Weights of a small image super-resolution model.
Model: 32-pixel images, arch swinir, norm layernorm, activation quick_gelu, moe top_k, num experts 64, patch size [1, 1], depths [14], widths [80].
Training: adamw at rate 0.004, 5100 steps, batches of 64.
Data: trained on aerial photos of the United States (SatlasPretrain), 1.6 epochs.
Rows from expert 4 of block 7, named by matrix and row number. Rows with one number belong to one neuron. Each number is 128 + 24 x the weight over its row's rms, rounded and kept within 0 to 255. All counts start at 0. Numbers have three digits each. After the name is the row's rms in percent of the matrix's.
# up: expert up (model.blocks.7.mlp.up, 64x160x80), inputs 0-79
# down: expert down (model.blocks.7.mlp.down, 64x80x160, transposed), outputs 0-79
up.33 070:092136133108161127153135154103122144156085126121119144171152082119131151102142154130137135147140112154116159099131148118095112096077120117098076129116128114119153119140156123122083139180142106121195138161116091102123123096161106139137125138
up.34 071:126145143089085115162101123136140124134142111124131128148086149147122136137115142104096096115109103136146132137093062089154198124127127125114147129145120187150140111099128147167081064115129117128154131162111132135117131107111136104126132103
up.35 130:120141113093140144108143148111094067091113165137113135146173099145121105096139097119129177096106109090094114121137079126118113151175098123143176137146126150122138138097112139149105171114091166154129124118135132113144112157102147131117143132
up.36 070:095133124149175080133148156097111100135143145112155140137121140094141129125140117177130112135163139153128143112089149129154065126139114154109143147142149095111087095113149118093087089167120108114143105122081094102125151091141132111127120115
up.37 096:141150116093112179096142096089098076067104155131104130156150089150116122104133123119112150108117128080098134133157086122126135138192130133152147130140130124109114141111117144160119164130111151165112154119105150135137107143106155132097149130
up.38 103:103135151105160176130121077100114079078127134138097097121151107128138114119113129107143140098121142092081107148138090151124101135202095127149143103126136123120130147094112142145139176114108130156111131137137149123116100146140145119102155167
up.39 084:119151150110109075151164151129156154184137125126181144165089149124139165165126124148136072133141147150135140120084139136121119136112104099113140103127153114107095114172126105138127094101149135115136107111103086131132164105133125095145117095
up.40 086:151175140121100089149116153141171140185092112138157110127128137110122124135111134145115112135130103152140126105098135169118155085089165155094169122148146135102132099123147094156106112099096123094119105139157103157140163134153107138168140111
up.41 088:115126140168125151111167087125126145096109123119116126113140105109167087075104119150103155158171124156128113105133116103122107112146111076146113112169175106152130141110108138137083169131119141145121148123153160120097120145129113092175098121
up.42 092:110088172095142133090143103105153148153114101138187093113094159143112141122112141141141131144141146134111171157167134096137111098093125152130077156110113143142139099138119127115136089157125126131169139137104143120148124064124153113110100118
up.43 141:088116121086147145114159117135098065074113182124095126124130080122115084115130105122124142102104147086131134121150094132131116143182112133167149123117119134108120151108131151151103164116082125165107129113128119138140124146116133135087154145
up.44 112:125116114082139155108117105098108074100116186146112092126161108160114116122125120122134139106119155081119115145176097126109133140212086161143129130129125126118122140107117150160103172128088144137119129134126137126127109122115143135086146140
up.45 124:112115112108143146101148119136086069078126170121121127127151098147133087112117143108146148095123153089094116111155102131111139128198120125154170119143134141121134177132121141170119166114095141165119147105133123125158119152124143140091142109
up.46 119:127118114093163138088125111144085072086112167135119127142183088144123103123132124126119141099100145096125128132156080111100126154188107139146152121134151148117116147085113144147100179100099132147115134109133138129142112127138133131083150131
up.47 061:106113195152101113159144112123148162138153118101136132118122135146156162118139140137131105139107131115148143098116125106170154107094152125101119150151156138130152081108189120103144094113169143107133151146073103126154116127110159093151116100
up.48 077:116125162118144112114139122155140172146124089156175128155103154108138130103101127135135135132157119102152134152130176123132115091151117140124129099150087140154108114142149139124088080130165093083187171159127167123111144097145140121149102129
up.49 085:114127144095140112158122134117122154150136108158151156125097117092107179120167128101131147132143084142126140137121172148150080078101125133086108129149111186102148083089133129135110133138158121126141131156117107113162109077144147142145142114
up.50 129:106121122081154173105137104131119056092112164145111126150167091140108101109145104118153155093108121099090122143151116135114117122175125130158147116150140137125137146115128148169155183105088149151097145124157121119130122151113139141105142138
up.51 086:102131151135134110094174123120144183152147101139144136106125105156106124072153120147121132132176107192142125100127151116130100118112142097131083139134131118170085125104157140107105131156133111116148139127110140099102141092133102131134066128
up.52 132:121140125087134152112144124114109088092113157135102106146165095163115097112130099095138145124097122067126112136157091108109112117201109125142157134150139134114127160097133154166137166123074147159137139108126142134133101144126136134086129127
up.53 073:144134133123103110119133109122196125126138111105143120128108160139114159142113131137153089141128082143171159123105126157167116126158116126093114185115122120111091123129134096120137095127109095096150095133105087163184132138116102086146120094
up.54 144:110117104099132163114133111136111074102117171140124116141168123142121101129135134116119127098101152095119114127152074118161114147202106133157164119144100141101133156120126159161101175121080155156112128125128113137137120154135163133089144116
up.55 156:106139123077147138107149121127093069100122162146109122131145092122104100117157098109129143088102139082127115123161101102124144126214112137149160115140122129119116144111138139143087161122084147159125154103117115147139132135127146142092140139
up.56 080:124103148108153130111158111139117149147109117099138115135129116147140138139143155162112143147128140138105138152143152113135068108115107102132102156093108121150089118144161112070108102166169149086182110154098122105106133062122129099130140114
up.57 125:115123107091153158100138105107107081086117155140117127126164111148110103118152100116123168099114134083114097110159087129139128148189105135169158127130124147128124138098111162148126180108085147162121137102118139136150136166112132142106146148
up.58 115:115111121090138198098098066099109099096136132152103120116164096170128133090138109122144157125118118104094112129149141139138109145155113114148145118118154149131137125104112123164129168148085152162110156098129157081124101141123128150108146128
up.59 082:107125174086147120166117120121151156186154085135181129151128156145133180122128109155123141134109120155098125131116147134160100087117109123121113142151129131123096092149144160095126127118158099124123095169108091138161146096145130106133108094
up.60 163:103130120089146145104150121152091068097116165126075122145151100135114097133134113108104132106107125100116137126137097108146116148184110140152179116134126145106140177110141154150109164108072166153121110102118129141139109148125134144105148147
up.61 081:092128175107148114154117131132128160120124147111167092132134109120118188101134154130138130134102079155104161133120159125137088099092110119081137152109115134138135067095122131133098139148150124098167157158124112106164113090156126116148123133
up.62 081:124125157110117130170142152088159131126165112137143146120112111138122152128144179153107131152128110128113139147125132149145084078106129113093080149095124118128137126097146110113124147156159146128146150180128090139156140071138132092093105179
up.63 075:099085142167130118081132139139145144127128135106142119130110148109129099090133125149150148156141130127141115158119129114120079088095136113092103137133137092143150084118190112144126119148141108121178141119095176134104127053129133124113108112
up.64 103:102140150115152175121156080106140104082124112141138136090162120137148122074101140141136159140134120099113127149155147102113067123124127108158124127145152099121133155071134101139148162139121136161120155101161175091132109129132147101134139144
up.65 083:095109175136156158132122122147150141160141118130175117098070158119142151090136131162147153132117115137108124131176124115135099112111108084125083124102105141167152128132138136120115116158117120103142135170109159117130097064102133096154110113
up.66 122:133140098081143148111124090120111065091139150127119109121114123136095134148091112111147136100104146071105082136141091118126136114183129148156143098141136141120130131146123174152124146119079159141111118122101138155159117153100146165110151130
up.67 072:143128155083125146103113133134136152167109138089145138141099135124122096105153159163140162128162133211146129135119118106116089126119134156131103137133111084104147126116148099123106125186115119129161118102103137144098146077173136110135126142
up.68 131:110127118103145175122110093112090070080120161135112109119134119158130113114111107126141151127123154063100098148169117132109120120191086126152148153135137130136117107120110150150129172111096126172120119113134128126139105127107116113088158151
up.69 074:122117125135142108191096159134132191156140102130116143123158141108120129137141139097106124145110079170122117089111103121172113109096162110082118118137105101114116111110136133145080110132152102119125109130125135117119135088177094101155095138
up.70 085:159102166128151098102117099154130129148134143128143138105138165163103113110131142155106139116132102156159107147146139095165086106122102117109109131120129124159084102150120141097106096171131084133171165132113135122107132044138141125144127136
up.71 108:147134104103127158144127106146112113092116193110129123115131110149108148141130135071153105109111126072153080148144121149112162158149156151139161109121114147119123157157128144157143147064122119161102144128099131129163134133105114146087157135
up.72 071:125140148117140107100123149139139122116120109159136111180164104123124139115130134154151105150118095126163165136105162095090129136089124133121134160076190130127137099124177158148128106143142121122169153134162107083131125082148106103163136114
up.73 125:090127116125130182107115091112107090077126134158127147137156105171146118070130124126165161113133150085115115134161120145106105147149096098162151136125151116142119155097090136155119155117102124166103147106119169097128094135136120132122126147
up.74 088:162126109160116098137150133116174194171113114147147155129081148092117159131128119176110135126136126163164157124105102110170130089098119139127134121134111119154120143145146119130112113131146101098132127131120129098084151127141118132192101091
up.75 081:082118167098118136116114133078180134142173082120153122111128121090109144136163144091150142116098069148104156124131158102123113116100155115086118155121140130135131100102119134165123106155145121125155127136094122143114108078124122099131099140
up.76 070:085149133114125133126168126132111161118103115153126136089119139107156130128156161164125157115102124161126125138147126117125092080070104116076096141074131065148111125076124122129120118154151137122159155140113133109109125121137087105156114129
up.77 078:127140154121108090125098122125149137116110103124188126112127187076146173092141161122106143134127125136145139157145100121132102135140109110132124143096134140163114111150135138132097079176120121151142146130110143117107126070162140094135071128
up.78 074:090126155103116115122116133114142127158114127179171133117108172094117135095147134126120154126144134116109156150114146150113084132090115143092137144119122136129170095097119149139122137196126106105200151138108141100141144090138154119158132155
up.79 068:125147136127112135129142142110118106177123117113152125120099147120116117092156117128115120118131109118125159146158152116121085071078151105136087165072101124136119129150177110131122120161151124097169109132132088138119139079121096070153118135
up.80 086:169144111146099063136132153102192171174133087131122131148130154115135140134138087147122091129115088149131131078079131131125150102102158143097129134111136141149096136135127166122144111099132105101133099137108112141163154139136124118154116139
up.81 078:118170136093111152177132158134155173120146100095154149162108130092091194098150152106146145150119119143110151152127144124152139114115149149090120134139094127127127090131155117155097119126150098119164134134140131109167118095129086137170131126
up.82 126:107124119091140177102129088118105059105126163150094127144159104139124114100119116121155164112125133086107103133144112123132100135168125127172124104142137146120109142084118140162130182105091142171113140097139151112111101133110118142111143155
up.83 075:119107127156110110129123151140143123138107115154137145120108109123110095105122163172148134164122139118134153119132122100124072097122120102131091157140134062120112123113131136127081112154131074106148142175140131077066132084161114123132110138
up.84 106:083131137142122154129154116097159174163151079132137133105141127147164125066120113133149144149151120128133141147159117111136096133096130066124115129128157120154086135126099113099139139133147132127116139147113149086085126120149154107182085117
up.85 122:132109131068142141120151089116107071100117143149097127114188097140137111109123112091145165100134143110090130139158094103102112161175099138148158135141133144125108134119137136156117183111091143147114140124112142126122120151144160142090144142
up.86 138:113100134091151142122135132113092078074117171129103106128134123151131109109128125130145170115111159062109117156170108117114117140199082133148134150114126117107113111130122136149126150129104156180116162118120124138164126134121123150091138143
up.87 145:135127118090138137105122127126097068102117163142127105143170114126106105118132117121112149092096154064133128146151089101116123131201092130138154153137137142106132143108132167157123168113085159154123118100142114126156110149121128139093146138
up.88 079:115117132096157141120131104123134066078121170093099108093130136108120112106109109114116126113121128092125124152127135116136130138195151133146135101130155135111115140091123148130124175129070174157092102083137149118153108129133135155102132165
up.89 073:142106149116108100074108109132131178113125137126159146131099147123119163148156148149116149125136156141092155120115154120131088111124083111084130139112129136135137089150141123099157129193118082128174119139119121108108149068105125149137126092
up.90 090:104114173084136142152196161088150111123131180149123112116123180106148103151124168137124120095147130142163119125106063115132121143124122141125108149148127139157136119119167140130080111149152106121161125141119096110127109089135143107110125121
up.91 083:074131163138145146132135110152147132145136098127156079091107130149123158109115135166110155126140138148107133147148147108114101148119120116129102138099088108175097103144134117118088132180135082113154153143121149111151101059129129088141115126
up.92 096:078144153129151106127174148141158134125132128105166127113085131123162100100124141138137104119143137134132121127145106090138127131157129141139144144127112086144151121104158170134044127138118139109175108173145117117161095086141131091110102112
up.93 090:114118132116116137137161143161180160143141127133149108134118183108164141125119124167142101110146128112136151132113155084146132088130089122136147134104111135132063084168145125106146081132123109107180133169131139121150160133148140095153101116
up.94 131:131133118072144160100129099128103071103111154142104132135160095152140099098132118128118142113095141104109132121177091117127152142190113134155162116153125147112121155081129134175097153106081156156130130108134139128138118131142132151091127125
up.95 071:119151147085131088136154138112143140118117113115135135136086168137138109116157109136118151108133149168095165113099140111138163117122141122125099146135134126119112142118150112112127052164147077067153155153152108149155120086131147105125126086
up.96 119:147135089114132112148124118154140102118127174120104123145127150147087143149131122107139118065110120047133086153119109126110146143157137160143160088113118156125139141143113144087129144114096149139113151112080115139165150141106143147089150155
up.97 077:132123131129161115142132126113103082149114096143153147110114164147136114090117151138132122163166106168156126146142105106123092118088105087134090167150148077121137117092121103106126122157103140128171164134141149128083114094165138123163096124
up.98 069:116163133142139130126127131124118147095141129105172102137103163130137126113123127157126076183146128139160157143122122116123144134119119116139104113119129099189105127131121138098109106149156099125189126139099104125147143053097088109112162090
up.99 122:107103130108136171093112099119087074080114160137117102121149101170123111115108135144132160117135153076112105134162099136109124150159099121136152139132117131114103176115115142124116151122104132159124125114128137134173088114094138129077156162
up.100 093:107159132138157117097139152104163151157114098157148106111105115141146117101110145131135128141138133145146147131137138111112073116082136085136101153136109099130100118089132107087120140127156092138128115137096152074086129092130117090176079113
up.101 081:132121144120094110126111098123081081077133145076135140144160125128138130125112162130124109079099132072130083149104092109136127156165137119181157103145164130141139129134132139141138145130133127144098127104159145150146104151125144156086163139
up.102 071:129152166131146074160103136120085112145160139112101144134106156129142153155117126165117109165162111120115138157107176157105131113094152147083149117085114124137176109122155097107151077137134113127151103126106119157152134127096108093125132138
up.103 125:120114109118144131143127130129105080078112186100099119136116114155132108136105128140120130089113140072126092141167138142121102139164095155142130136139129148108152126143122155121121148132095148165118127113121126122189102107098118112063166162
up.104 082:128113169132115102148111103116104162126118119144196131103104150174163124094142123142130145156147103137116139131117140133120095120113082089120133136130101109143161122137149144111152079157122070142167151137114139151122075075127113121133106135
up.105 081:173162098117108111132118173148111121137174160095132121093109135145111159159106142116122098146139115095142083097088115143122185124149172172167129106147129157123113103139114135129141126135102140115096144107101119153130135164097127159150101112
up.106 131:116118100105156161084141099105087084083115152130108118136165116134105102110133115136142137102102120087100118146165103114144102134175106121182148114141125127119122161117116156161125176109080143180112136131133143124110117140123146127103157152
up.107 122:129132108094145145110149114124105060106095165128130132137159098134113094126130111108131133098086136076108122142158082126127122135176117140174163105119144161142110146104122145159095164108082138158121130113114128113128108132128130137083170128
up.108 054:121128123087152111174117166124132115142101169155130165177110149134155099135122178110111144111095116119167112129131116086165114103122131131128100074120120142151106109125116132130115135083144114131121083142110116119169114149130135183165100151
up.109 074:113133150118110120117175131130115145149125099115172137100088118124147112109140113144142140137167125168110157096124127078144080106115122137137083128170133087125077118114132095116139128121176112116133126158112149073086158094146111101150127122
up.110 152:111121109092149150091137113116104062096121164128097113141158095133135094130127092108114151091108132079113124134154079108145134145192099119152159122132120136110131171127128158169111162114091152154116114116133124125138103139115144141110148135
up.111 077:104118144146138076100138129136170163143146108128151136101122143129138112091113140156120114136143150154147136115143123093085086130151127103141105166131107124153127100145127110072096085169140094109152161150109142100135117079150139105154082136
up.112 077:127140102114096085141118157156136153148124103093127130143089139097145165104118121115103087138138135144144153106076108129164132131103147149141116145134098113133136070132178181110117098127152128082126110141099115170131137162153110139139091137
down.33 085:092120147104142153091152124137110147139113130131112110174126106143115145143177134094107147125107083111068126122093121119166119102097134179126165122124141147145143121110084122154176110099140149154125123107173151133119176161143123151145141125
down.34 082:137162092154099154101102116114151103129142112113093151168155118170100131162126142127128131126143102112080117151095125145161094133105135198105116130132106138131119119177143140112183111098155121144127154122158163097161141151111108109125133122
down.35 132:124068083099095132170098134139133145106189115144137115110144124141128115131096113152181140136125152120158124126173138155107151158123142149127128132129096109110138116133115126132130175100128144092110161096086128091166092150112146122118104095
down.36 076:113163191128128121090161114110132125139098143110101107119138110115156122148180145117080109099091087094088128114102093137162116124153140115143135154133154179124105118083099108133134120128119154159164103119143117155152122146125104127165141135
down.37 108:140062080131109119163086131149142171092166115125127117076130143132142113129106102130160114150128161110153112126167149147071121147111127121128160108147116088123150131134140128109127127129132115077106156105100123129123074155137141120119117093
down.38 108:110072089155118138158117128146144166095172141128131129096150170145118135128058111112167113146133132131152135126169151160079133141134148145118150106106112134132142116143156114128115159111142150077110140102095126130133081157135142139130096105
down.39 068:121142172141144135093165098129142127145109117158109145155110095117154171113181158141087129099107124144110143158077096119158140098113158138144104133152183150126108149074141138130131097125144120152122123132173124125089153122133124130165129142
down.40 067:115125133124117119153160081138097125128079106116134130184141131102134109148138170146142157129134151143155116105091090090146092121138126097150125104143144115135130178153106147155154115147126123150118095126133112099128169080089118099150094173
down.41 105:106081082129110136124121136111163149141130132146107125077118115160129079153083099110119140096115146065164102123154119180101119138129141163158147111115129143120173150123117153140134158153141177115131128133152107116118090149107140118111142145
down.42 077:105163192137159175079183105091104109152103131130130129175116107119171132123162150097101121128089132153106163142078130124142121125131129115134131128144136142144125154127103123173140137113133132149150124122186120133142126139120082155126135141
down.43 131:134079104117104123182100153131146150100179129126149119111153148147138126139116113115181104139110138123145111125174158137107148150148124138112140122144094123105139111128124131122146153090107127067097177085077161116148086143116122128132110121
down.44 119:125080111098134100156102142154136146089177133124159135097122129156137132154110116122203122146136140129148126112187141142106125166132141128099147118133107115138143118134134118126148148117125127066109167101092143122154070154115119131124100100
down.45 124:139078077134090127178124151136114160112200134123153121117130152127154134134103106152168099148137156104158119125180168128109140137126134142134124120129116102125136100142124125112136138099106140066102135092096138124141096142114120130121090091
down.46 110:135067094116091113160118129148126147097174129095154112102149130148128133147093092134182110134144145111141124115182164125107153144140124158117137122130101116108119117124129130130128158127123131083111170123054133129142112147111143142140092087
down.47 064:171158132150137138107115119135092097131135118131111111133115091096135125125146168143107128125096079137137127165079105068134151141142141126122104150133131126117149197104119148113152100129109111161154153120191106107156161115135137143156155138
down.48 078:144129145143137123104137109122088103115095158157131118131113111128158139166138154101081153086145101106085143122088132129146147126124186110156141130172076134107095126098130153178136118139092149152142083088146108136108125117151116143132149128
down.49 081:141126159141126131100159126129127092125098127133093145155113086103159120093148166123114129099098104131074152162073132105175150118094137117133135122113151158126126109165120124152159102122147130154134109127182127140119163118138074156159136107
down.50 138:140086067121099136166095141141135148092184093140156125104130157151107124137091103131195115143138149121158115118170157156096148153094128144118133112130100113112138111136124119125123160110137125099113175109089123113148100148120145144123123110
down.51 093:114143110136136157119141127118120100143150128144117147093120115143130132178116127103103162095083117079101088121149087144140143112135169172144130099125142149121155150057145133154123150123108145121153109136178101152132107098113162171117128149
down.52 128:132077078109109137155113162132115140110188116120147115098131123134130129152106111143178114121136155105147119121180146133083150171126141159113136132115094110118165155137139113129124130090120118091109145089094135107140067144124132164127125100
down.53 064:136150163114127115105158082145106097136131104115149132145116118137127119115143188154128127118106061169132148109091118098138099056105135098140144142137139147153119142085098132140153088136132160128121144115141149132112145145131132082155158156
down.54 134:138092085113094122158111136153126159102167115120163113106114144158132134115094116154186129134134163120162114123163162138092143154128127145098153120120118122123127116139125115126119158097126121071110172091093162105150102155128161131124103082
down.55 128:132089109104103117163094134150118135089178118132163129125145134163140137137109124141177116122119165113128127108188156141110136159132138153102151111126105120128139117166131113133130144087107114082097166100074159102146096157094134145139119107
down.56 087:116142181123114147077170138130099095144097153123123120151137138101162151119182147108089114123100090155101159135067118121184137124136152144136161151138119150139132122114102125135143126107130154170103111111154119144126126134121101171145153143
down.57 142:119063082124114110175101136140129151107182121129162107106133138161117131132089107143182135138129152089155128118193147143088146155139131152120138127139097116130154121127139119128131153114123131093096167101079132125155110143122128131124119104
down.58 129:132084073117117140177104139119167155105183111109113119107123133130132132154073087118176151147130160113170108132163137154111153157123146159140159123137101098132164140120156129111129155127145140117108139140103107109155078141122103130118135121
down.59 075:138134183131114125099141095137163122141094120127079143155126123119153170129167145170076122106110101148112182159056139122140129115119134100146156153125156161112123118113112108137168138155132128131132114124177108120143163135144114138125145111
down.60 143:128093097125113126164088148140137152093195117127157128098123129159138126136115110136181108145137138105140117103178146140106153174135129145105143141128091127129112132129116118132135143088103130090082141095080145106140095158116143156131105088
down.61 082:137168151136118148053169113126098130130070120127095128117108114118136152126164150116102147099114050104116153117076103103156129119120128111127116132159143144124124101117119100169140132133149116152119112120164120124105173142139113136102148119
down.62 084:131109147113118127096136116130113131138121129128079132158136099135125150124175156112091128090090097141097154110045128113168125095104138134145147115164150158109110107134078117155158134100157121179113133133166133119140139129118117153121158141
down.63 074:125157172145146130123114153108101066119109132141144125111110106116147161140165140109083168092109120108090138123115116118183118153148147155156150117141097140136129096113107108152094103119119150142124121127167081122141090109105115166147172138
down.64 111:144080063153134149110120139125149149121150140134125117086106125145143127167075108106134142121100154110142101154176119189120135152107119142163163094135124120102162153118147133121104151151148150118133124136160098127147088124111121161104132166
down.65 072:096130165113157156129137124108107108130117111160130128132104104096139136105156126080120145098108127168121133142095149131161139192124166111129179116118135136127133141107097134142062118124115118143121084150162100129105108093105093175112150130
down.66 134:123097099138099090164127138148149167082178116116165141113153157147150119123093119155168109134136157136153128118173172140083132149142125123107138111127122108133122116143146124106121115093149119069087163128095139113137092147140129127150099097
down.67 075:100143168127154159109157144111114098127121124099107146142144099139133137149161157114116149110090103092088178148120121136176116146145134138137167132101173160125107121106121136181132142099139163139074109127162161112157150154133125150122158125
down.68 130:137086115137116108163122136142112147103174135111158119125137136108132143138105082116171125150133137129157115129189171162118144165130144151143136113134084105133151099131180121131108121126129112084110150106085119136152061120134094145113104109
down.69 068:044145164108111111115112112135122120134134136116116073156136096131105164130161164126134162080121137104095159142126105146125098144147179143145141141134132156143138119145123126183138144148132116142148144134124144131162175090105151136123139161
down.70 081:106160170154124133109152122105104090145126123140146118123123121105139162138169126125114170101100083124107151100103089157166149138151153073132140109165127163135075147106141135126116104142121120135129093118150078149124087113124104153150160124
down.71 119:120121119139083072180102125139160152106181142133154110132133149107147156103094114138157111166151133149142125141143164140089146130116102150110133126131121090156072107159147104104138133098123109081108145127088132119114102151136117118141092117
down.72 066:151124162079109178116136100137136112101110127112124126111127115129110122127169160100093137096115145139077153145068105130178086152117097129165160133142114154129136141143155106163152106113158140146106113092165120117141156132140092128130136155
down.73 134:129092079118136125153110154124152127125163125136119104099126113154101138169079089117174147123135155096165101113189153132105129156136135148136146105120094117122171128121144143143104152156142148109137128123097110128166066111115129142094151133
down.74 071:127144087133098150120149132100136155156125116165143114116114128115120096168169121111125126087095126091095090129117081150109133107096144158129161131126163168156171154096110126161137171111092142157126121174141138152134158148127165116116112123
down.75 066:145151153129088148121111135123105097138101150128123126122138094126148102114166192129102107133104120128106115136063108102186138104122158132141115111127136148118119112126106084153156099153149105158130092130187140082129143128123115155112160142
down.76 064:151177115093161182102100097121109109110101138134126113114106113160080149125158123096086152085098073084110129136129108132143141103136127158153156099131151143096163145126094135151126122157131152134093119095147130137152128138099122138121138141
down.77 075:134152189152159158097161117115117124124118157141116104153102114112155149129157167110098129100119133134079172119077131137166137144149105130135167130176102156125131139114134134147131117134103154119125089172136105147129145089153104164160143136
down.78 073:141129158107124133066141126128111131130101135140106140146100089119145182108184150123074147129103125118073160102074106132173153117134157119145161141117151151122150134124126150153125100151136134150114114110172122117164134130123113151096142149
down.79 079:149131141120143123110147119096101099148100133144102117174101110139143158113154172117094114114101077168112141125074102141170134101101167094127144132156106136116103123133113121145136093136141130149096100114193141121134157132102117138121156165
down.80 075:121122149150124122078168092127130136176101123103088137154093148110143124147095173138091107093131133122137137149131136119118102091106145137165097148158129160162112174114135149123156129157119139181176123153162117132130158131164121109143113131
down.81 075:128137157140146152094172078112151072142109123147114113124125150106161177146160134125124139103138107133111113154064116154152142089073153123144123126132108138132129130139115125147150103123117094158154128146177138107120178152143124140110145157
down.82 129:140071080124109131171126165124143148103163129127144105098132132148123136159094120122188109137141161095169096137163150157097156152122139148122154118130104104113163127126159140154127153119135123110116169119103139119163077158113121146106120111
down.83 088:150150151125161149113141123145114123128114133133100116140120090136112130157179126100109129088115117078083131119105118138173160163156134133130183097096119145119137149114078121156105154146084143115128099110152137157173130129099158153120138164
down.84 134:104106077150145162122129129126120110156127112151112130104103094126107108156088101095123163106101127115116086153169111171148125152115152131114128100116115122133179153103126125141099144156125148167189131146172106135128117100113143130082151146
down.85 112:144083072145113133165128156148136149112187118133169109112132134161128127143091113121197114158116159113158114108183150125088139134142139159126129118129120129103144121147129129131127143111137125092114157115099156097161067127117122137127108118
down.86 130:143067109139119098184113130132120140100188144121144123097134149128133141134100112135172106145115138124150148101174169118086140160123123158133143123118094122124153121134145110129133140115139137068110153093080126123161083141118098142123099117
down.87 138:142087094114107108182097137147136139103168128123154116121140136153138128130116121141210110150138165129151140111173150140100135170140128161101137109105109107116131128153124116118134144097115114077089143091101146113158088151107124135131122098
down.88 103:117076118154079143147142123119137168113175140106126135099140169139128098133086121134174118183116159097153119086169167147100135155168139140146142100129116115130138096137123114110117131114119126085116148113102127107108085132128129105127086131
down.89 078:117131204139144159104131088111113113129089117124108141149131105123143165162164148152070131124118118150118180126080107130156131088150161124172148143151123156088104120126112140132140108117158112138119084124162107116137118110109107127132128152
down.90 096:144158158123110130070129110166112138102114090079119133149138115122097141131132130100117119118087064126108138130085121104159110125119122168078146115121133175102116129108117094117156130106122126155141158144150138116153183170140122133107149123
down.91 082:136173175140158104102132125097103110146089144164144132145130110114161169144162142111078134111113124099074149137090112162159133158141132108159129147117118123110112129104124144147092118098118138126115091117155121178107122107107131183128149130
down.92 105:130101109127095172083125120124119121141139103103112139152156105152085109190156122094127144106097095121100125093101124097158120134120150166124151150094117183114132128143119093148166153117165144119116129144131141108122129186111132153097144127
down.93 075:130123144127149149080156126095126099134097141137141098148146132122138142121152158142097121110121093129092145104056103150156121128141146102129165138177149158164080154080130121119074146147123139143117106131150098140090113141138103122136159132
down.94 112:129095071114089128178093150133146143087166122146138117116127139168128120150095087146157124129134155090159114113159149143132133167128114165119157108119113111127120139126140135111119130110139123104096174100080135089142086153127138167143114104
down.95 075:113114184142149120149161129116112110122094139155149152118112111092138174128176173127117133120088080132091135127076129119180112115131167122140135115139159131126115129113113136143132106130133138170144137091173104105163165139098108105119150143
down.96 124:129137153121097096154104116153151143112144133109174129113141155126133168085098134183165100127155121165159132119145164137084124145129104118085110135138111119131087108154166108093140124097131112099114169117087134147138099121142120109144091095
down.97 086:120132110122150177072153148130127121163108133150100115106139110134114112180148114127122162106093145084104116089098114156114122159128137137185149126089134140118143147096111135177129147133108183132104117114141130118145122145098135169087143144
down.98 074:134182182114135116092152109118116123108089118117133109167128118136127159144171177114106108106118089142096135120076114120158127100115152123155176133149110129150112122106151092159132088134097163134098096143147123117096130130111117146123151161
down.99 135:128068120124122106167117172135116122106181135118157114118126128121136163141103112139181121147119145137164108115183169142103137145136142152130160114139099127127138093118161128116100121120128123080100145120085119126151083120129085162117086126
down.100 109:109123095156166156119121141142137121159114130141128139089113105144129127161108105090109180114086128100086131132164120172144150135105147142159132108119118158127166136070130128163090127144118133131164116170174109139105116113140143150098143167
down.101 084:111059122163094107152150129142149169085149160132144136058123157133154113116115128156126096140163131118144115133180133117088122152140119136128121121137149125134121131151151110109122127132138147057112145114118119134094101142105114129154090096
down.102 075:148161165129129133113168108124111114164129175135138136183142126093139151116161158130098119155132124147117179116059126087134112096125134112145138168114124151120095123138104137116178095145133123159136126120127096118128142190141115149132133155
down.103 142:140101156146124084152128143141135138100159139112149129127127137116159175109097117158154106152118137169176161119145191142112157154139121121136123127150083123134104087132167102110122140114129117080112153103093105155150085139139118150139103093
down.104 077:118177169144139142088157127105098105142136150161132079150110091095166141138157148104106147099113134104096143110081109150151149168130131092135137122141126148097151113109104147140103135137132164125125085111153107158108118124122106170161126158
down.105 080:117127128125108084145129121148121148125124147135151093124133167136137114117095140171131137112172167102188128121139124095102099127154101103140132147150154119143093142172111125122136102161092148114128156157113214135124156125140146095162122125
down.106 127:137064082133105118179094148135122148088187116136147113088123126152108130148094107135182116121120163098139111123158147135107147159143117141113151125130094122123153129121144122107124150101122142090119170100087148107149105139116117139123116088
down.107 116:130092076140097111158100131159131150086181122130166117105150144170140129145092121135174107122143138123142119106178162138097137152158144145114145108134103115132127114158104107117148146100116118086091169115105148111147088138110136142131108098
down.108 055:095136129125120094132118153140125129142134117139131137130151106096120128119133205172127079164127104071142118120123167106096102111162123144155127113112139145133095149126134115123155138106145103112117158153107152160105111124133199085141094114
down.109 075:111124080169140148106128088116125104129123131159090123093138125150100125181122123080100142093088152099094125139151117178135151138116153133137141096088134165115176145109100144148127121131115172135121098126158100139107121135103139143095147142
down.110 149:124081094129099109173088167138120129107177112138144123090135149159134133139117118118175116154135155105155110112177154141108143169136136152105153113132095113129149133138128112125129155098116122097096184117091157110141092146116141138122121086
down.111 086:120166174152161124125161107099119091148111174140132153126106088135160154151162133091070151103106130163085149116095122153145169136154127122146125115120131151122100146137116135166136125119128147099111089113154089159115117142131120140132173114
down.112 066:114134154134124128125180074120125142137068117145107155170128126099141135150166165113121122146109110139126167134064124074140159096135132089090107127153146132130118129118130140128175101131122116158122137133178127136133150098165102119135132149